Weights of a small image denoising model.
Training: muon at rate 0.0089, 20100 steps, batches of 128.
Rows from block 3, named by matrix and row number. Rows with one number belong to one channel. Each number is 128 + 24 x the weight over its row's rms, rounded and kept within 0 to 255. All counts start at 0. Numbers have three digits each. After the name is the row's rms in percent of the matrix's.
# convs0: first 3x3 conv (model.mid.1.convs.0.weight, 144x144x3x3), inputs 120-134, a 3x3 kernel for each
# convs1: second 3x3 conv (model.mid.1.convs.1.weight, 144x144x3x3, transposed), outputs 120-134, a 3x3 kernel for each
convs0.10 096:106095105125126130120131159120130100107133104123127133123145112116139113135145118123099117135130099108125134143111120153102122139113127115116130079105133114148155138181107146158153124125118110129130116123115094111089158125105174166137142127154125110138106079099128097110127094134173115175133074171123094109082100143148093153130109111138112095141155108117085110122087129091052074127141118172138133116113127
convs1.10 099:115111119156125146114102145134106122150097119164122135120134110142131105120122151125146095124158139080154167132117131148141093143119123126134141170126130147090108117134131106142120126178129123160172136139121135155136137124116079094148128093141125097108176136113141099142110114106129139109129140159123126156074129175093119096132163130153135121101089101160184152121195170108143113116155099133183117109191142
convs0.11 102:147119105128162136107125128127115098147133124112109101132148115155123073125105089119119108132124123102112116135122107130124102121117096112063084066093100087109086131128125134107140122135137071117155074126108072135125148145110166142110103126099102084088090084087095096118070096137084140175129174209063085073113090177142083136127137114203184150159163157113137137127133129134128137114110070155107059154108055
convs1.11 107:117118103105116104089099122129158130125123118129101111146160158169145115132120113115128140103144169097155184099127134119131135112118136154091133150100145140097132175164146126149143105115122092149124124139102142125126117166133160158152122145140125079120153082137164098111188183151173122122124064094156119085134122129123145164134143145121159168131148156153125120143107139104160140123128169109121164114132140
convs0.12 098:167170146149147119106099073152144097116136119105136150184162108148138099155122100105141102127146122148106135122103123145126117102118121113110067087132142178184192128191111094117106145119145077061102124133106145170115119129107125135123121145117141110118108112129156110115112077101110151130100123115095156141152098126122193147146100075141137155093137150113083110137116117106116128113115102110129125134173144
convs1.12 102:148134139128143126134083109110110105120105116157147142126135093147114112129060108091110137129136155123149166108106103109124125101123134108096150097085124122146114164103141120144152100111123146111142096116100120147162114092137105137099135138136138119125151122128107152159134117102107145119141155118181186143177177154128111090121180122111128086123115113113058077175155143136114160125106119108103140139122143
convs0.13 099:159159109142170107119125152084084090060064108081095096096086141099086138099109121094105099080130122066093089137145133129150137112122154072090167060105152084140193116101109135124126125153150114077102165113099129079100111122158106127147093095105126114125147147151099156156126120095143144106106104095043103136063044089137048102138117151132123147103084110122162111125111142093109086104092116109113182116112181
convs1.13 095:131127125122121080125072094173158132165117100144135159095131155098148165115142156096107136088119134160148083117110115169157127118086080106113120091086119130121121128129087118115092122080047192138141175133116184154138102117137143134156109124124130139121130152142119108093134122159110114122134145148119134100151161109118105126136152122123115160139139141134147125138119082137143155126098152156137142145126152
convs0.14 104:092118088111148130107124113140112126104101078126119086140119141168131161128143141104106113089117129083145148149188158137155140134120147170100109085107211141127160130156099153109131124148127116114123204169172167133131097130158202201154150110134103128145105074104102060096116153168150127110107111119110100136091071109100123116130098148078050144106094105142132136125145104129138141129128135155074072137111124
convs1.14 098:116076152101140161112117123146134147131107142150136130143109146120138134080114108161193118160156144116133127142116105095091109153123114152114123124100135157129159108102132135132155096112165124132137124149158122140184144136128093108125109134131126143143163167136129126129105162161132107138056117128139137126096107103112147126166120108158144092133166132116126128164142139115122122126144120174164116138136105
convs0.15 100:146109099145203162111105138095124134099127112122100097130127130157130155106083117181248051115143121075081183144150134133174138089107138109139122127114123159078113145121117128116113167143144150133100109120119094138162149098120157114084139135090126111165122104120127122124140148127137153073133170120135148134123139141139107116134159141126145118131132115134130146138125142157136145165155129133156123154144140
convs1.15 102:125138164096097124193117125190164154119152122110097100121122104124141103133106075150148139135127151129078107123160142093076084170139129143102145086057123117143108093078127111147162143129163134138128104120087160144106158093137163140143118153101115096142123153135098154115142079119109105136116123129126144123138131127152150119122113114123110141134125183136120116118123129157121130160141177129100119111092114
convs0.16 102:159131140167155120152131160131119099135079108104129095145156141179181140124107090098092127125119152130130132115116120090133110092090091150121129108117127093117092106126116102156114123174120137099146103051128175134153109108122112122104066110083143160144129143133119175126138126140154126137145148135162168098066148130178078172136137172190143141147105122132140133158166132178172120109107131118129157145152157
convs1.16 104:101130125148144124174180173116123102132080176141106124131146146119094099125146092140112100122119118134112134152137158120118130151170134140150136128156169183156167116092099115104131116128192078122151140087124139087091134145147144167169126118123102111152125124135148136155110113088114128166141157092106129102080122123099122117133153159150129148117104157207135134136138127180146144140133085081120145126091082
convs0.17 102:140130105121154134085132131113103097127104127135097121119154135154101051106129142134101088198152156131110154136134124120142112110156134126108123089051154086101181164111136121183152166177143141137101144176123112132089112116096098118114123111118116107114100129132093098126137117111127172102158086073141093099122123096057124096101127165079113113084134136102100170111120127107159124114120105138132133127137131
convs1.17 101:097092114133136133138141134130180142135173157132135142123160131181151089120148158114157134141132097131128119140098173157124101101095098144105125133079109169116122137141102086108099087097115116124122112080134104118144143159136130120128123129168136123109179087072155108130151101100133071092112147118105099141161126190145077116156128131177172173121161162120110110117113099141143142130124172108091103071129138
convs0.18 097:125136124113116127130146151156140142163099091135091082126123125144098093121111128106097121135124122115131127123114087117130116109131138146092059044078069063087082101102118144132126116126114131148152083111113116128098122136139101094109102125128128145143133110138114092122084095110085121141123132123120110087126109083139110084126094137146079097119137168105130116108130125111113141117138146115129137099119135
convs1.18 101:144120134152123149178157161163122101141135087165145124119126111130164122142144127122141136139150104123128120174141114137110053089088068088086073089064077110108098162136159156132142124123133153126094193143098186162125137144126133143119089088082144133123152163167148166172133121099129111126116097129136140117121129158131144170127133144139135137142125133139146134124104118185171166156128132147113118146123158
convs0.19 102:095097120116102066149188176134128108117129144117112096108125140130103078113097118139132161104084118115155130092086100126115114135131134144125127118091119121154153144138137139112114126130136103131117072122144108115137095114175121122123127123135122141132131133132110111109133141144081134177088106150099109145145126127180131159134133168155121083122141122140149140080119168119108104101106094119150150113127148
convs1.19 112:117127121118143105151096100142156131169121123141121140193181163104122103111161129123113113120093150122133130123132163127145133140071114118132137098082072130144130130131104113113089136163139116134129144120145138129098136152154145153162138145180153139143109118139120100124128116121059107130093096122161154116141142129145138125175171139108106109132131165149127123135148130111116120135113106136124090120102125
convs0.20 097:101138134094149147110135129105103124102115121151145140144133126131117118109090102127145125146150127162151146134116110149104131147116156103089132140096109156123102157143157137145146137174143098137109132142134133137157105106123157130098118133136095152105133136107152118099085118120120146129103124150139113114133131120123130116123120123124119116160132110138137121098120110149140183137119111139129126154144129
convs1.20 103:143179153134102099136112087115139145096140130091124136142180172135164127120132087122166168093124150115092140133137106114136147133134135130106072138133111167184161162109085156115127130146153114116076112150118130112133119074117164145127149090114120144142119115113125107108131171131127101110126085118132130101140181155117145177129119149139099126146112095129158133099125094112081095157118126131123131113105143
convs0.21 099:134127156125163110094119122162109089154080091162105098157113118120113125140123168084128108108098108125140116139131131138125117120141148096089082067081138101103186090107155070087165098131167090142181056086143088122142149117141156147096143117120127156163114121168115092125095120131135101099116086085137107143085141161153093116135099140130127141118127145084116135102082155127086122151106124151106150126107160
convs1.21 097:092136098147129105087152147095082098120088146128136103117149120127118152159179140123134112110127144135141117127139121093106126121115153162116128124107077169130138132112144156117144176111136108147155162132143144100142123143120082131154139150150092103145087118170104110139124111153164098080139107125133144116130137156089125086110106119092097138101125154077130152113186119145124135140136146141095111097101155
convs0.22 102:108123134112087077118113108133102128113104138118123128150147105135152176120119099103134119100138093095128112146143136105086088071045075127131137134146148128172147123141140132129125144100133085100123128112134109127129133114103140113137143114115146133153133090098120103121118094115153119119099106151120132144139112129146149160132124107140132116115127130085080048150134128165160132128159153150143157128126130
convs1.22 109:148116104133111100145134100144143140165131129150125134111125147110130121136125081159185158110143165152154164140161167142142114147147157097119145135135156138135146122146127118119121133127116139138114155126131140133139163143149175185175107128136163144165182126102127118138126138157087151175131127119120135114115112111170135137135153129115121128117132155136105086115129135146125115197186112110130104181140102
convs0.23 098:130135132120121108118135116128156166117099096105114119142148120126137165116159144094128122129135133165166141144147197131084147113085122173139135104127131114156160143141119136126129162161139129145140145133133114100096135110136113125127111116133124129110164147146115128119124141172103135164106131147167135150115140108110134098134108100095100130118125121070043079091085073149104096121137099099115130081108125
convs1.23 094:145114128139119142116131117097086087144124108133153118125107117128106137137119141139131125125119131150140152129133132122141120143159153138141136142138159144129114135089144112124133080102138066133171125177113130175111128121115109110138125107126095104093099081101159136146109103117142168132115154132140151151117107129114112122130158126116135101119143125116090078167139108160175156097106128099115179145150198
convs0.24 096:134144121098125120087135101119097130108123134158179123124085121174103111075048099133117137129134138140114117094124140095130158118159206122117146112100150118085110104113125119117129122124146148134167124121147129066072093119090090103092111083071133138145143144127112083086134154155088133123173175110132062153117083146123138160074087101104109148155174179141138137120127118118118099107128136102133142134122146
convs1.24 100:132100166100143188135120146160089102145136153141129112110108114135157141151137147095136069129125100120150138068111169109115158107169139101105137120111149163128135157117098108114144096133157168146153085129122092127117128127155107111108132122117152175099141126088157138111110069068124089133101130165117154111130140126108110124114081105134114124130129138124146150129150127141128157106121116102055165155107165
convs0.75 099:085095104085119124121120135152142126177144087150131093112131114093097151111104170110088118152108152148097161109129147122118149133132114118146107139162107159133122090116100126126101113146115139122123141098117126106112126161146136115149110106107125128118082062139098125161087076120104100142104132135093108097083129122093091138088137124128144077142137066124126095111110071136099089145140148180124123149118104
convs1.75 087:121108102122118155141127160102081107130104098088149105120160159146132126143105119118070101144099119092135117110158121135121145136088144133148130138188116145156095149148122139138128148115150138178138144201093139106093121146144132127124127122137110111102159128137088105109119152115171117132163101121128125186113097168089109128172146126154102192139131172126137112135134112124075134148133097130110136133136152
convs0.76 100:155189207112167172142117131106113131141131118156139150130153123108150132134134123102093194130129168145104197120120098137138121113128123124129101120125129118146144155124113125154161161149136102071099136097160105110137156142110144125112126107120116118143129114146094125171172111130161102125132127134164228143148147131138121175130119113150143109136157129075112096113096092093129122135099101145128120116153139
convs1.76 105:123126108119157129120122095136115167162102168154097149108140122125108160160071155130117137105108120103103116129148106120116116132141148112158123110155105147178181152141124160095131154081190114132105131139115159123117111154123124116115166148108134190125115180110118145099101106129140160131125141111141129129101117132108146108157121122151085131088117157131102136119123150142133123080159135119147117144105148
convs0.77 098:103165130107152114127153141098151137104130140096133151142119139132151182141159127123166152114140131141177140127101109117116120140125123140114110125115131097139145148126137171153129158121158121122143180200255107101168123118123114128126118129138075150118111126139099110114109155154160174148114106129118118085090115106081069087155038070082000025126020085133134114131120123150135121143141124158139111171142109
convs1.77 091:137161151114110172125119154088107106097160119104163148107040120130113143088098152096139128124154143127118109109174113139184119144154126114128111151151118133145128139046117151147139167144122104088099058094100108107091124066122101088119112121141097151104141128107115128116095097122092120165136132147111149168128128150155099134141146109188173098152126113135140153152150083141163104132092133186110131168112141
convs0.78 101:139145175174085140117151109196153141152172140152128130140141118136149164117082121106144138118146122117151092149135140144129119148122129128118056108120091089096174099096149124122125135117113090106121128149140125112148155134150114163160149113110137127148148126154182144150101130133104121115106124113157013116198129085094220130130087108121102136128124140096127109125108118128113121188128088171132074160133110
convs1.78 097:118123106182140155108138155106131094113120077105138102142135146130141152120138128130143140139149127124160118129127125143106069154133072131103132125076095140155097174128141181153149124168112117117123112146126132125143101128135099110151121113189150131135132142128119138161155117123115117111169104209069076126121085132117103098120124170143166127122187112116118108119104112153107110166141119164115107164130058
convs0.79 100:116151120125163123129155135109116092107120069135153112112127156117122121135147088138131108160138101158201071124169165147149130164131106075088146128099142103138147116133120107132115104090085105101106120113146130099159096125085119118080091112089090156149140206164108162138116117124147125099140110120188126171171138146089113112129111145150146132169151112096067115134122166147146151146135134130114144147147149
convs1.79 097:126107133136100123132131136119117121141144111094101087142095120132082114148103099146149121183120088142121073119119152122101106149131141109189145134147126166142142157148108163175138120154129113146122117137092140132083143105131137149133148139153112108136137106133162118157142110158148120151169140159136119120175127097134107085139184168090137142129126125155109127171120134114133130138163131111152102111156122
convs0.80 098:101123100089124156122120128142132148151082098129134145097125139119118168164145135110109101103104101102101093135138109136123132126111152148122130081071095101165122173125139155132117130131147173131128150137138111121133128126144120167169115134120132141127132085138152119147130126154150138095137121116078088086116088097088123104108101091185084072143117067167125116133143162115120153141139113176118072131135107
convs1.80 102:092139142122116170105147161179136133164153131139127131131114130093103128133130140147152132109144099119113112142110116162120066134105090103134123134122122121141136144111116145168105117162130125102111135108107110120125121128127123096108119139145152134110168109082166139147122110100129114120150118189098137177103154158114108158148127132114152055161125103094141093160128096126144115149116151189141107138150096
convs0.81 100:106147153144144152163155145116115153109111126110088109147120117125140156133093144129092197116141161164249127112161130112097092126066103083129132122100096099046120143139122128123093104144122136166134121147104110110112112113096126097079141081109088123138109134131124127128095167095102155088165186136152185158177115130173182143139125084154119116115121112130158126112137122119142143128121098133123092132131114
convs1.81 101:097127151096166127116134164128176126070164119085144128109071139139131124143134108092069115124112109104139133179109137127129147122140120110167165145120140146138150149162146141146147114153127129109146143099120104122121136087143137126137151141148149143098161130109166186156129170132144110126121096151122096119135126141142121139086090152110151120130155133151163125129136096125119091141146119149110128170077122
convs0.82 103:144129118138119169123105101157153145136118118132107099129114124162100129142117131101115099099112126091101089152119099130129099099102077136140133198082130143092105152142149149110113147132138165153129149108102165135134090129167120126148136095110127159194123146169138143160103139119111135131121127125122034111161159132079126071117132116121130161106129130119104159127088106129103088109102131128078084136153151
convs1.82 112:155164086109171168113136131130100128139108104114091096183168106135211117147127151103130157118136110116108133140151115143113149184125099104107105100145092123086100130117112146134091093103109145137111144110091125094101154132121108107113099119136154167169153126143133140155110118128101069149114096144157142174126158140130154148123123146084135109122102138159165140134134169168115136119148128122090111128130099
convs0.83 105:136100156129105151140127169112108105112086091113091096150129117127116105138148121094159095086174079103182109155157150138109124161135122116112120150102118084121127168206157165185139174126124080111157088115107146158140069155186096177110135091133132123127108098148122140124099118098130135087154109136155106171127100153119090135147105106156137122153142114155139065139119128101095141135134117127118134120121125
convs1.83 099:144080065114099097151110122134136123138145127142185114138126118130175105151126107126074071131121071107090107133157150137142072136066090107149130130102109123119121086120113104085092094095108124141086119126132108141107115129110131123113104071081104081133112094145110102152152160115156145097126131098133098160097162181117117169152153153129141156142113141128150124119134129169163116106123113085098153138120146
convs0.84 097:137134107111129119103133129137134165159130180140137147137117138145124157156158151084113118123098102115117135112139150153113121140113134115160108161079149079132150094147155116144123146101130133102110104062097102100095126105145119203230132115132121125135128100176176132142140137121121140100109087111144121097110101149065089119165152147199180138169175182117095167102097137134119131117117132116098127100083142
convs1.84 092:133108087184103095148132113117140137130161135100143150146148143130149091129119103099136149095143153122097123068104167085136161129117144083127144110113110100113082161131135145075105134122121142119111116114117088120094140128142115153138109145175156135127133122134121100141171148142178158091167145112163134149125175132128140121115160160066118138126141159124151128168147109147150111133159162088130168097137121
convs0.85 100:136119114114126146128131152122104111126121162141158163113120120109128130131122091112151115125140130104128157088079101068014094048028156144120152097123130103144055126145147140124131164115147158131103209240188154195137100102121102125122095093101121099101156138146106119115141130105141135169132132197110124140135138116122127135075109144000027081126179163132116135149154126099144132136137149130164164123160156
convs1.85 097:114159137121160156155206174128084141108134155135122115108157125136147112092127141139129125131129153133123151135146197111112111165162106139128102163163132117138155147129092131169150164168122170086130106055098121129123121129126146150128138164158178121105130057081119123128132082084111147163121146161155132135104114126124133125109108119168148115143127114103088129121093116115143190139079108135116133109111125
convs0.86 098:118119135114138150118122117118128132135122156170119135123113129189134126139107106096144083156152122150157128126127145137152146164142131136127116111145124141158149118142168117162126145158130142126135123147163126118128158148175139141180091182159091081087074103137086077072144109109142151156143167150102080120091109147171127145131104135102070081102139137135117101117139133106083108126086130155150151123140145
convs1.86 095:129131092105097136126137134114101070098134145112128102134140071168131075138094074137128068139120093140167151092153099089111090131132121173134118183140135149126139106114151092144139138150181119152140079124096115152170149107094110103139126083108153132159191142177169149119126157114109102112143159163126152137128134175118111164104117165138118155135072132153153086140141132115128160120114096130160137139153124
convs0.87 099:145150136117143125158150100139132171145129196154153190169166155187179138152129118147097125131093133121101100140132130137152149132127140120114106126097133063151182103094061137139152149145127119114120106117125112114154116165166108191123132159146170161143159156138134154141095117138129125172140119168115112125124107080124113092113079127142106120156136112146121110138134104126134129153152106134122136165151118
convs1.87 087:144111097107125093139129115086081114067092110130151153148146177134117121104105104147140160120163158096194166158121145115088146095116175148143119130114153129114135134123123095082112101137135083110104110105109118109137097096085122127105084105127110079098150108120125114101162159140169169102141119100149100106102118138087130132107105115127140134142141131100107091093121104143141129115142112119162141156121120
convs0.88 101:129134103084082095105133147096117095178141125132114077119152168146173139138125134135120138117118121115131127108083107111126124130117129157154093188088131146102161115104125108164104162133120172122111102142133118104119110087111156174208151132125130121094121154137110109077135100118136145164118134113091128101109099122136120099148142090153131151144131153134126088154145137128121079087118148098123137140137124
convs1.88 107:132149141164115118130120128120109137100154100152154146129168158157154142097141154145106092113123153128155166106122130166080102088108123134151122125098122128104069119125131111126130139165135119134103089089094063089106119112127150147117109132147104085161105111103085130111169125146111126085113105118108097130122149124128135144147109113130115123126115121125136137150135097158104092138125104116110137129140112
convs0.89 101:126146144121143155143085123146103128098116131156170189103140127093127114133125139121074122150139132127183167164155173096085115129074125090165088142134080098096149131150123116089082069055055143173122112135107124124115157187130122140126143087089112130145125124129131147131075093100126135127125143181141182122113157161144075130139138158126127146111126126133150118115120109119116122140130120123112132129117113
convs1.89 096:071134102110120116148156128085066103161122150150115107132112123112164131123132178102097113137147131114123134122142153108108149152101125098136117153139125139141151125148111138145115113152109142156139162117121133110128117140101139107142128129119100117126123126128156172130103093088152133146166178155097101129125119166147127127139142166118124139159159184149126112142121119094105113155170117140158130152122180
convs0.90 096:127146126099133127119142128130147141097107106113137136169105092201133136130139120119125128106110118093126136112149156109121119124089091160139115122103098132154116138144119118137148154143138134146113132161136114104093118140132131148119112116107139127117163147140148128105101114147118132132138096129140108116132108152135141151090117122060079106130148144114138129121155142119098110107128119116127134124113126
convs1.90 094:122148102100174148110114092103111149109099101127120126135124178121114166119115133122109136132098141172141161158130161121152174102136140135171137173186153142143110134144107150153140138174127130125129112108133137142115123158129126157153105138128105099155110114198165135146131106150145165178106100152134126140123089109159154112095110135106126134114135121130126115130134145109112134135133167175186182125122144
convs0.91 103:127145127109141127097116120124133124132142135134114100109093087156112142117096142151115120158101129168129113101079110115107142154151178149144172136054105110114142112098115103109103161134108135143157129099143131096103137129135117146101120114171139117106132121147111108135167127139152125121143081120127115132128150118120087087121107095142065039123135133127154144111139091121138123134128133149138141130096118
convs1.91 098:141141132146161126108156161119137136128124097134120117146120154094052076127160141141133127139132150135138129119145136131124089080086095107087079137123148145120108142131140220165103137118127102136100106123127110149106134121148104136156087119157116100113132133131162110123168142117133122083124090121124104088166165140140152140130137059140123102131158122148099121156138082137150129105168159127164127110153110
convs0.92 102:103117093099154120147204102167145125129099122152109132102133107135164171147122175145098081114098165081071170120134137087083111087104121158139128149105093100119127131137155135112173123152149151156104137139112108139102124144120140128152139143102109101134113128157118116157119157121105146127103162180172155142154140141126208156100115125137133134127137132134110116123068116129091151142171114159159071124142092
convs1.92 102:113129141138094123122124119118132116121142090176143081128114131109051126132082148122126126119109145108142129069132142127121144147120098095117123089154166093175128138065128095109108142141119156127164125098086148135109124133097128142077149137137129071115109108131129144146102083149098098134116135167063128146105113116123112133124163149109108125125163133146155114173169154169153151159121112188127085171054062
convs0.93 106:103142121106104077100115104093094128110139108113091107134098082152163143126123139171138154127080125127101130109110146123124173131116136068088193164197089203058122137125134152134163106159146140111075152116122115102102116170140146128192111153140128090078133081098097134137142117117117109105138135117123136129099107123114130113098074119074086136119097092135147133111123126151142151144140148104128149109136157
convs1.93 105:148133128142141165111147138143168155117080158123150142114096106135081131125105138113128165140151125107084087122100121137079145139117145121122088108072072128067093125129117106137176081124129116108122152152124142129138153165117158147120166154147148136161152123134135117116138123105113132141100148151129160156142130116132148118133117134156149137170185150132131158177125141154102147112110183112150162131113139
convs0.94 094:163158152117113125125110081130102157147116153160130128117129113135125149120130116084107144102156163065125145136138126126159154119141147056068093072070137069100122141123159158116100148130122064048105037119199093167144125125115129130066130117090122120139145135136123101130095135137076144119094132091132142143140146147130142168179163141147132128101090110105110116117118145107109113092079101119125150127106133
convs1.94 094:130114152132131159137089109077108150118122134110093136127158161102117119116128148097125111123178190165183135093100176126117171132162161113123125098163156081139137151144117116141128163107141167143150111114162144137162108147145158122136126112159119142128117104100120143115127057128160141169132085093151142136114122113152130102154147098154100074112110138127118109126151184142117120098125157102107174124115145
convs0.95 103:107114098097123112102121132138098135126085134138127139118120084180125160142127197092138111116130137091141105130126145151128166124122131117101090076099120117133134121143148109118153135123111084113082084097118102105122121105114154188145107130116133112142165097132152107146086139148136138152137168119132090108120082131172127095133096105178154162146131150129145161122118104141107151153114119150114102145112104
convs1.95 101:124147147125146117130136125132149170118150154135120119119085111173122063120131081114141144139168123104135158116107151091102071136123139124120153141103144109102164133142123111110107146151151103129088104129125122124099108143173069112169097108132117130117139132096120081127126154170123112090131141114113124139084119145140147127143118119123139118115113139139134149156142129123110087132147151170133066164141102
convs0.96 098:106147126110108115157121114138133148140159128097099154095128148112092158141126167134075150133090151087042134154139170137118137109087124180136106145068093140114145118146114149189149131116122120123157101111155143164156155099122130111144136116152151160165143149151128120136143145121152108117138098136113087103103083080102132114157121098197094063139111123123103117115146131130183164120113125137123113124110122
convs1.96 118:156162185141129098131147143096148156091135113120121108104091081107076093137125106140128138137125102136153129124113148123109108120126121139131117146167114134148177092105142143158124163146155102100143135130158128145115140117109130121131111093107137122118150131118149128112130127132163138145155125142122111122154170201169175187114171131115123092112130120162166149153136120121136140127164135131126113118108109
convs0.97 103:105108109121130140106125136118107146107117149135148157145084135106127158089107119094106177117122145132138090144146141125129136144085094111119186117145195131088130144111150140113148168110137105126125071129157124130111149160154177085184135120191112121139112126167093102155138135136092101144117135123107112095145132139110098076105085124146120156145159177136139112106098130120152155131101105119125150101120112
convs1.97 097:165121118112133118152129117149107117140150155149143126115109113128171141120151124115156163107157164083102118130133114104110162103122151145146138129120135152155131146137174116084119137116129114145157079096138088100103093129078100119091085112097120167136075122132114135112125145195069144212119122143131150130139160165149142162102071089093120137092129161100123136090107117130162083158117115185151109151157161
convs0.98 098:152142117117139143125157138135136152118097121111124135126111140131118100126132136096251156164148168136071139097129102093124125092088114119122096128134116136160166114102090109122143154165138117137135139101118128122075113128136163144089187191155131110121112119158132120122123107120104123131111157103160131083128147131089097102134128143103125109118145121135133111118149125114106119143132134136124103149143115
convs1.98 101:125135130106087116125108093139101119159169123127094088101136129148125141115149119141125106110108097119100146110119143127094118160123127125090112091135131098126124119098124114122137105100098120120139122136141135125123097065113151128129141111104120138126128098130157118112137103141126133144149135121140182159137144164134105155124098138177171117123139115111118114120133114162111107141124116128073143103107149
convs0.99 093:100069126119077141127105146134110122144108127127116125156129128181096161148114162112147119130144155100096111114121107108108095139117138135100148146101156104112166108107142066129184176155165139112126082085136111105135123172126111105108160168160136147127150097107149116112102123140103117124107139132091078158081099141088112118143140158140144139135121129133143149106102106146122083119123130115110106132127095
convs1.99 097:154150125095120165161152153105108136164116108152124087120172132108118151105138139095110125102098152117116148158158123153120170142154143130136153060157169084173132116150138113137143142122166138166131144147145133157131120138099134157137140137122118133132098150207116125141115118163117153192135128114107145102096144146158112143115061119153049128136095130094102143082172162136146103131125094116157125156126139
convs0.100 098:134175134110180133089155150127122098123129098122115118130118129135113134093126123120093094121099107090082099120143158118171126088135118089094116099098128099107138139107126129132123103128125061057080108090131111114135135120092136113104121112119133110139161145171158134135096113120149162148161147170115086182094071164116073119125110076108129071126140116138118100136145123156124125161113108162156119154134138
convs1.100 094:145129133138101151153130112140154149159135139105164171138134155151114127154159146156118115159130109166161124122148167117138179095118130138160161137138160109124110130153131098139120134126115116141136124126140108125154119106087138118115135130145109135084083121111101083079144090090151090089162115100158128097166127128147123126142154099160134120113120097104101110102120114128166162113103104118128112162154109
convs0.101 105:126103109116126117106109089142110111137130095132146136127121117153120126156128105135203161136136133166128209082065071086089085100140131116183143137113138148170159140158114143155105130119093108155149078135131116118122150195221137181129174140117092088126135110112147138108135149127137118133135127113115099118100164107075128126133157150108106141115115117131143139097114096118106100117113102131129096122144108
convs1.101 093:143124145143120158140128134095124120056081124078076121131124131116102123131099111101117106143096140144103155159132143153166145100141138099130163150154135151111132132070134166113162146119170139121133140136146132112136139099140142101103124123098146121130157171154163144134163139160179178106101159119128147155117128145137131133144140145145132134133137128149160161137138133068122133146131106137133125119138122
convs0.102 103:189115126131110138110103097124120083122120115108117113116105096151127093215159146125157145099135124128172129105099130118096124119121096088116098114119111106114102101117132111123088123112105076085125104094119144142146128126065126164125116095097139114139100089113126117115155156191113119174111136138154141154108109162132174155102134147095112112127115076146125081113122125122129170095120140078104121099162145
convs1.102 094:127169111106120145118106141088091094107072068144122109134127096135116119186176141132124130079125092104121127126131113137090095140099079112139146085105118128163148125134122157160112155144131118094171154124119155143123108124126115118152165097132093093140091099119121120084122163130092131165124119166131078094147146128118121099110130106139117101113111121145114105110118104147119125160166120102128111149128094
convs0.103 098:107124112112150159104090152147154142176140154153145155133125123157142117130101098136149151125095112106101134159143121141119154101109117143101101095125146132136161142124114153135129122154166147149132129154150110132155117157145115165121093113142120114130160188143067123146106124121124160170121125128101112124149116117158100059107129115114100118164106073131121108120106110170117141170136121132132120153138087
convs1.103 099:106129187130089121140151147102088081080114105075126097128159139121094120149136127141121150141174152159149163104141138121148140129152136107162144125160150127137146145111113130168152168128115119164158149131143152150123123146149120123128133123115088125102102104112118115123112111107159136100162173091152108084195151165147133102114120160133134160130122160150136107137129102124127109148074097176129086123113097
convs0.104 106:136130103122135112119127116096089082102127138137139116129134124118102118096097136093146095109183148128131145150153158115113136119137170151135124172114162115125131139143170136149133151132120130115100115115095087097110117114119115152131108104109145107114155148115157154161091099088096119094112126089128127131144144144136164123119098168086069147119111145129158138130141145142145131120120122125129134133125141
convs1.104 092:087112091065096136101088121103139153143147153119158092130126100135148118138115127088104105113145149126131132111086113097106149131117134114108134126112130145163152102056110107114143104125153129131142141153143135155144147160134154152142139120138127132167141115185116091167110116128108127140109137147121123131106150126095133142121136143162187183148174195121166159128114133132088133141134138145118147114112130
convs0.105 101:120118067084108089084083095101110135129113157152145145116089129134099168143119141187113170143086161166071116101150131121166145142138133125151125137135099116101143073076099084097092069112105096108096120105126148099141090109144115086096107115069110083098126101149090077108147131143136099093138102110150041089116090128110105117129110119144141120135125116088104101083098099115123150122128076162127109144122111
convs1.105 108:139149121159140064112155141148141129148127166138107110155111135153140152145135147128155103113154092124144083133111174093109140121127136089134134126164177127108137118130128156133132152114150067126128134151118154144128122116125115124157113131126127129107143147071132121089129181168096094116105105115134152170150163151167163117130110095108125123152142133133110146067099105116141134111133118118128151139112133
convs0.106 098:104130090102135129124114115135135117103095129138127153113129147143119167141101175120127144125126138121107142127036067165081077194171147129146141154140138136142139152156123135140118087119121096124129113165151131138176129150123152162147125155180091098137101099122106123144136104114091064105099135130133129177101121178139097139156147155100130175055071113158144160132146107138161128105114135108137130100127123
convs1.106 101:150131136134118110137143117128141123114154145132109166117098168113092127143141116129138098095109143110077102148115094168163078119136086143100139145114109139166150151145123140124124167179084123108106124128105123121132101103135137114120138161159145123159151076127084075130113110101099152158145156115134132122145093101134082110094121153048123128060094079124113107127117132115152152141120156118124118108156132
convs0.107 098:125135118130128122126133106117103112137136109137154134126109118114096065144128115113164139115133123147166143114138189065060166040000131127116085142123131150164131128136141156120114139128154168157090150143020219255104147155150156154138145145132145090100164117109124121122151134125147144144109163151120126141137098148145132134118110111216202171164168152150119127119108118107116131121128139117132133114146136
convs1.107 098:106128114133128127134168155144165148135135191148139117134126134154191143158176119148145134150124097132155140118125205118122180088132141133143120059105150111137150084132151099122094110141138120088124132140127107130054123095112140102112118116134138092064168127089148136103119122111099118096098131130118131099106128154118126138157114124114073063097086092121128135147137154132130123140103127118124120101091091
convs0.108 100:095150128117162118122119107108143120120121103154165163146178106144159096150166154134077136137195117129159140179159172161064134147021083151143125137139145119097154123147101108148138089121131129168112113165105135217151134183114160145076163150135090130109130125111130167136092147175099132110112117094112130147118127118138090131060102122134155165173156108079070100089134136116134079101104143117102166140133164
convs1.108 091:138153153099104144129134100116095079120118145147160120131143159122151124144144117149146124124103081115090143135142112113137096120164138131080131098116109123157121134134127157116081149148098101094128145110118138116118129110124147116130123118126140079131141107114114091148122088110138173187118142103109090119141091139134133174097113106108086105116132120153110101120132185117106113146136151106120157103140140
convs0.109 099:102103102104174126051133091108116146109129131125146127130126123131147138126118135138076128127133146106116134124171130125148101144129112133118118145076173091132148132123140127113145117134107133148145129120124113125142134113065174152025231093076116106135105088123112125107125140129143146111142126140091149139083082165090132068123129157120098142128103147133131155157137141129157145121100129110130172133144162
convs1.109 107:166135101155105073120162094121109115116150181116135154151164181114127153142126151118102087131134082138127111140104134149089122153132096133133162145159179134152140098138099094146154067104143128119184084124135142119141135135094162160153121128137138148097118152115113138136146116145129157198176119142134128128134167185121143126091128123162135157135126133132097140131120134124122126102074112126105138156128145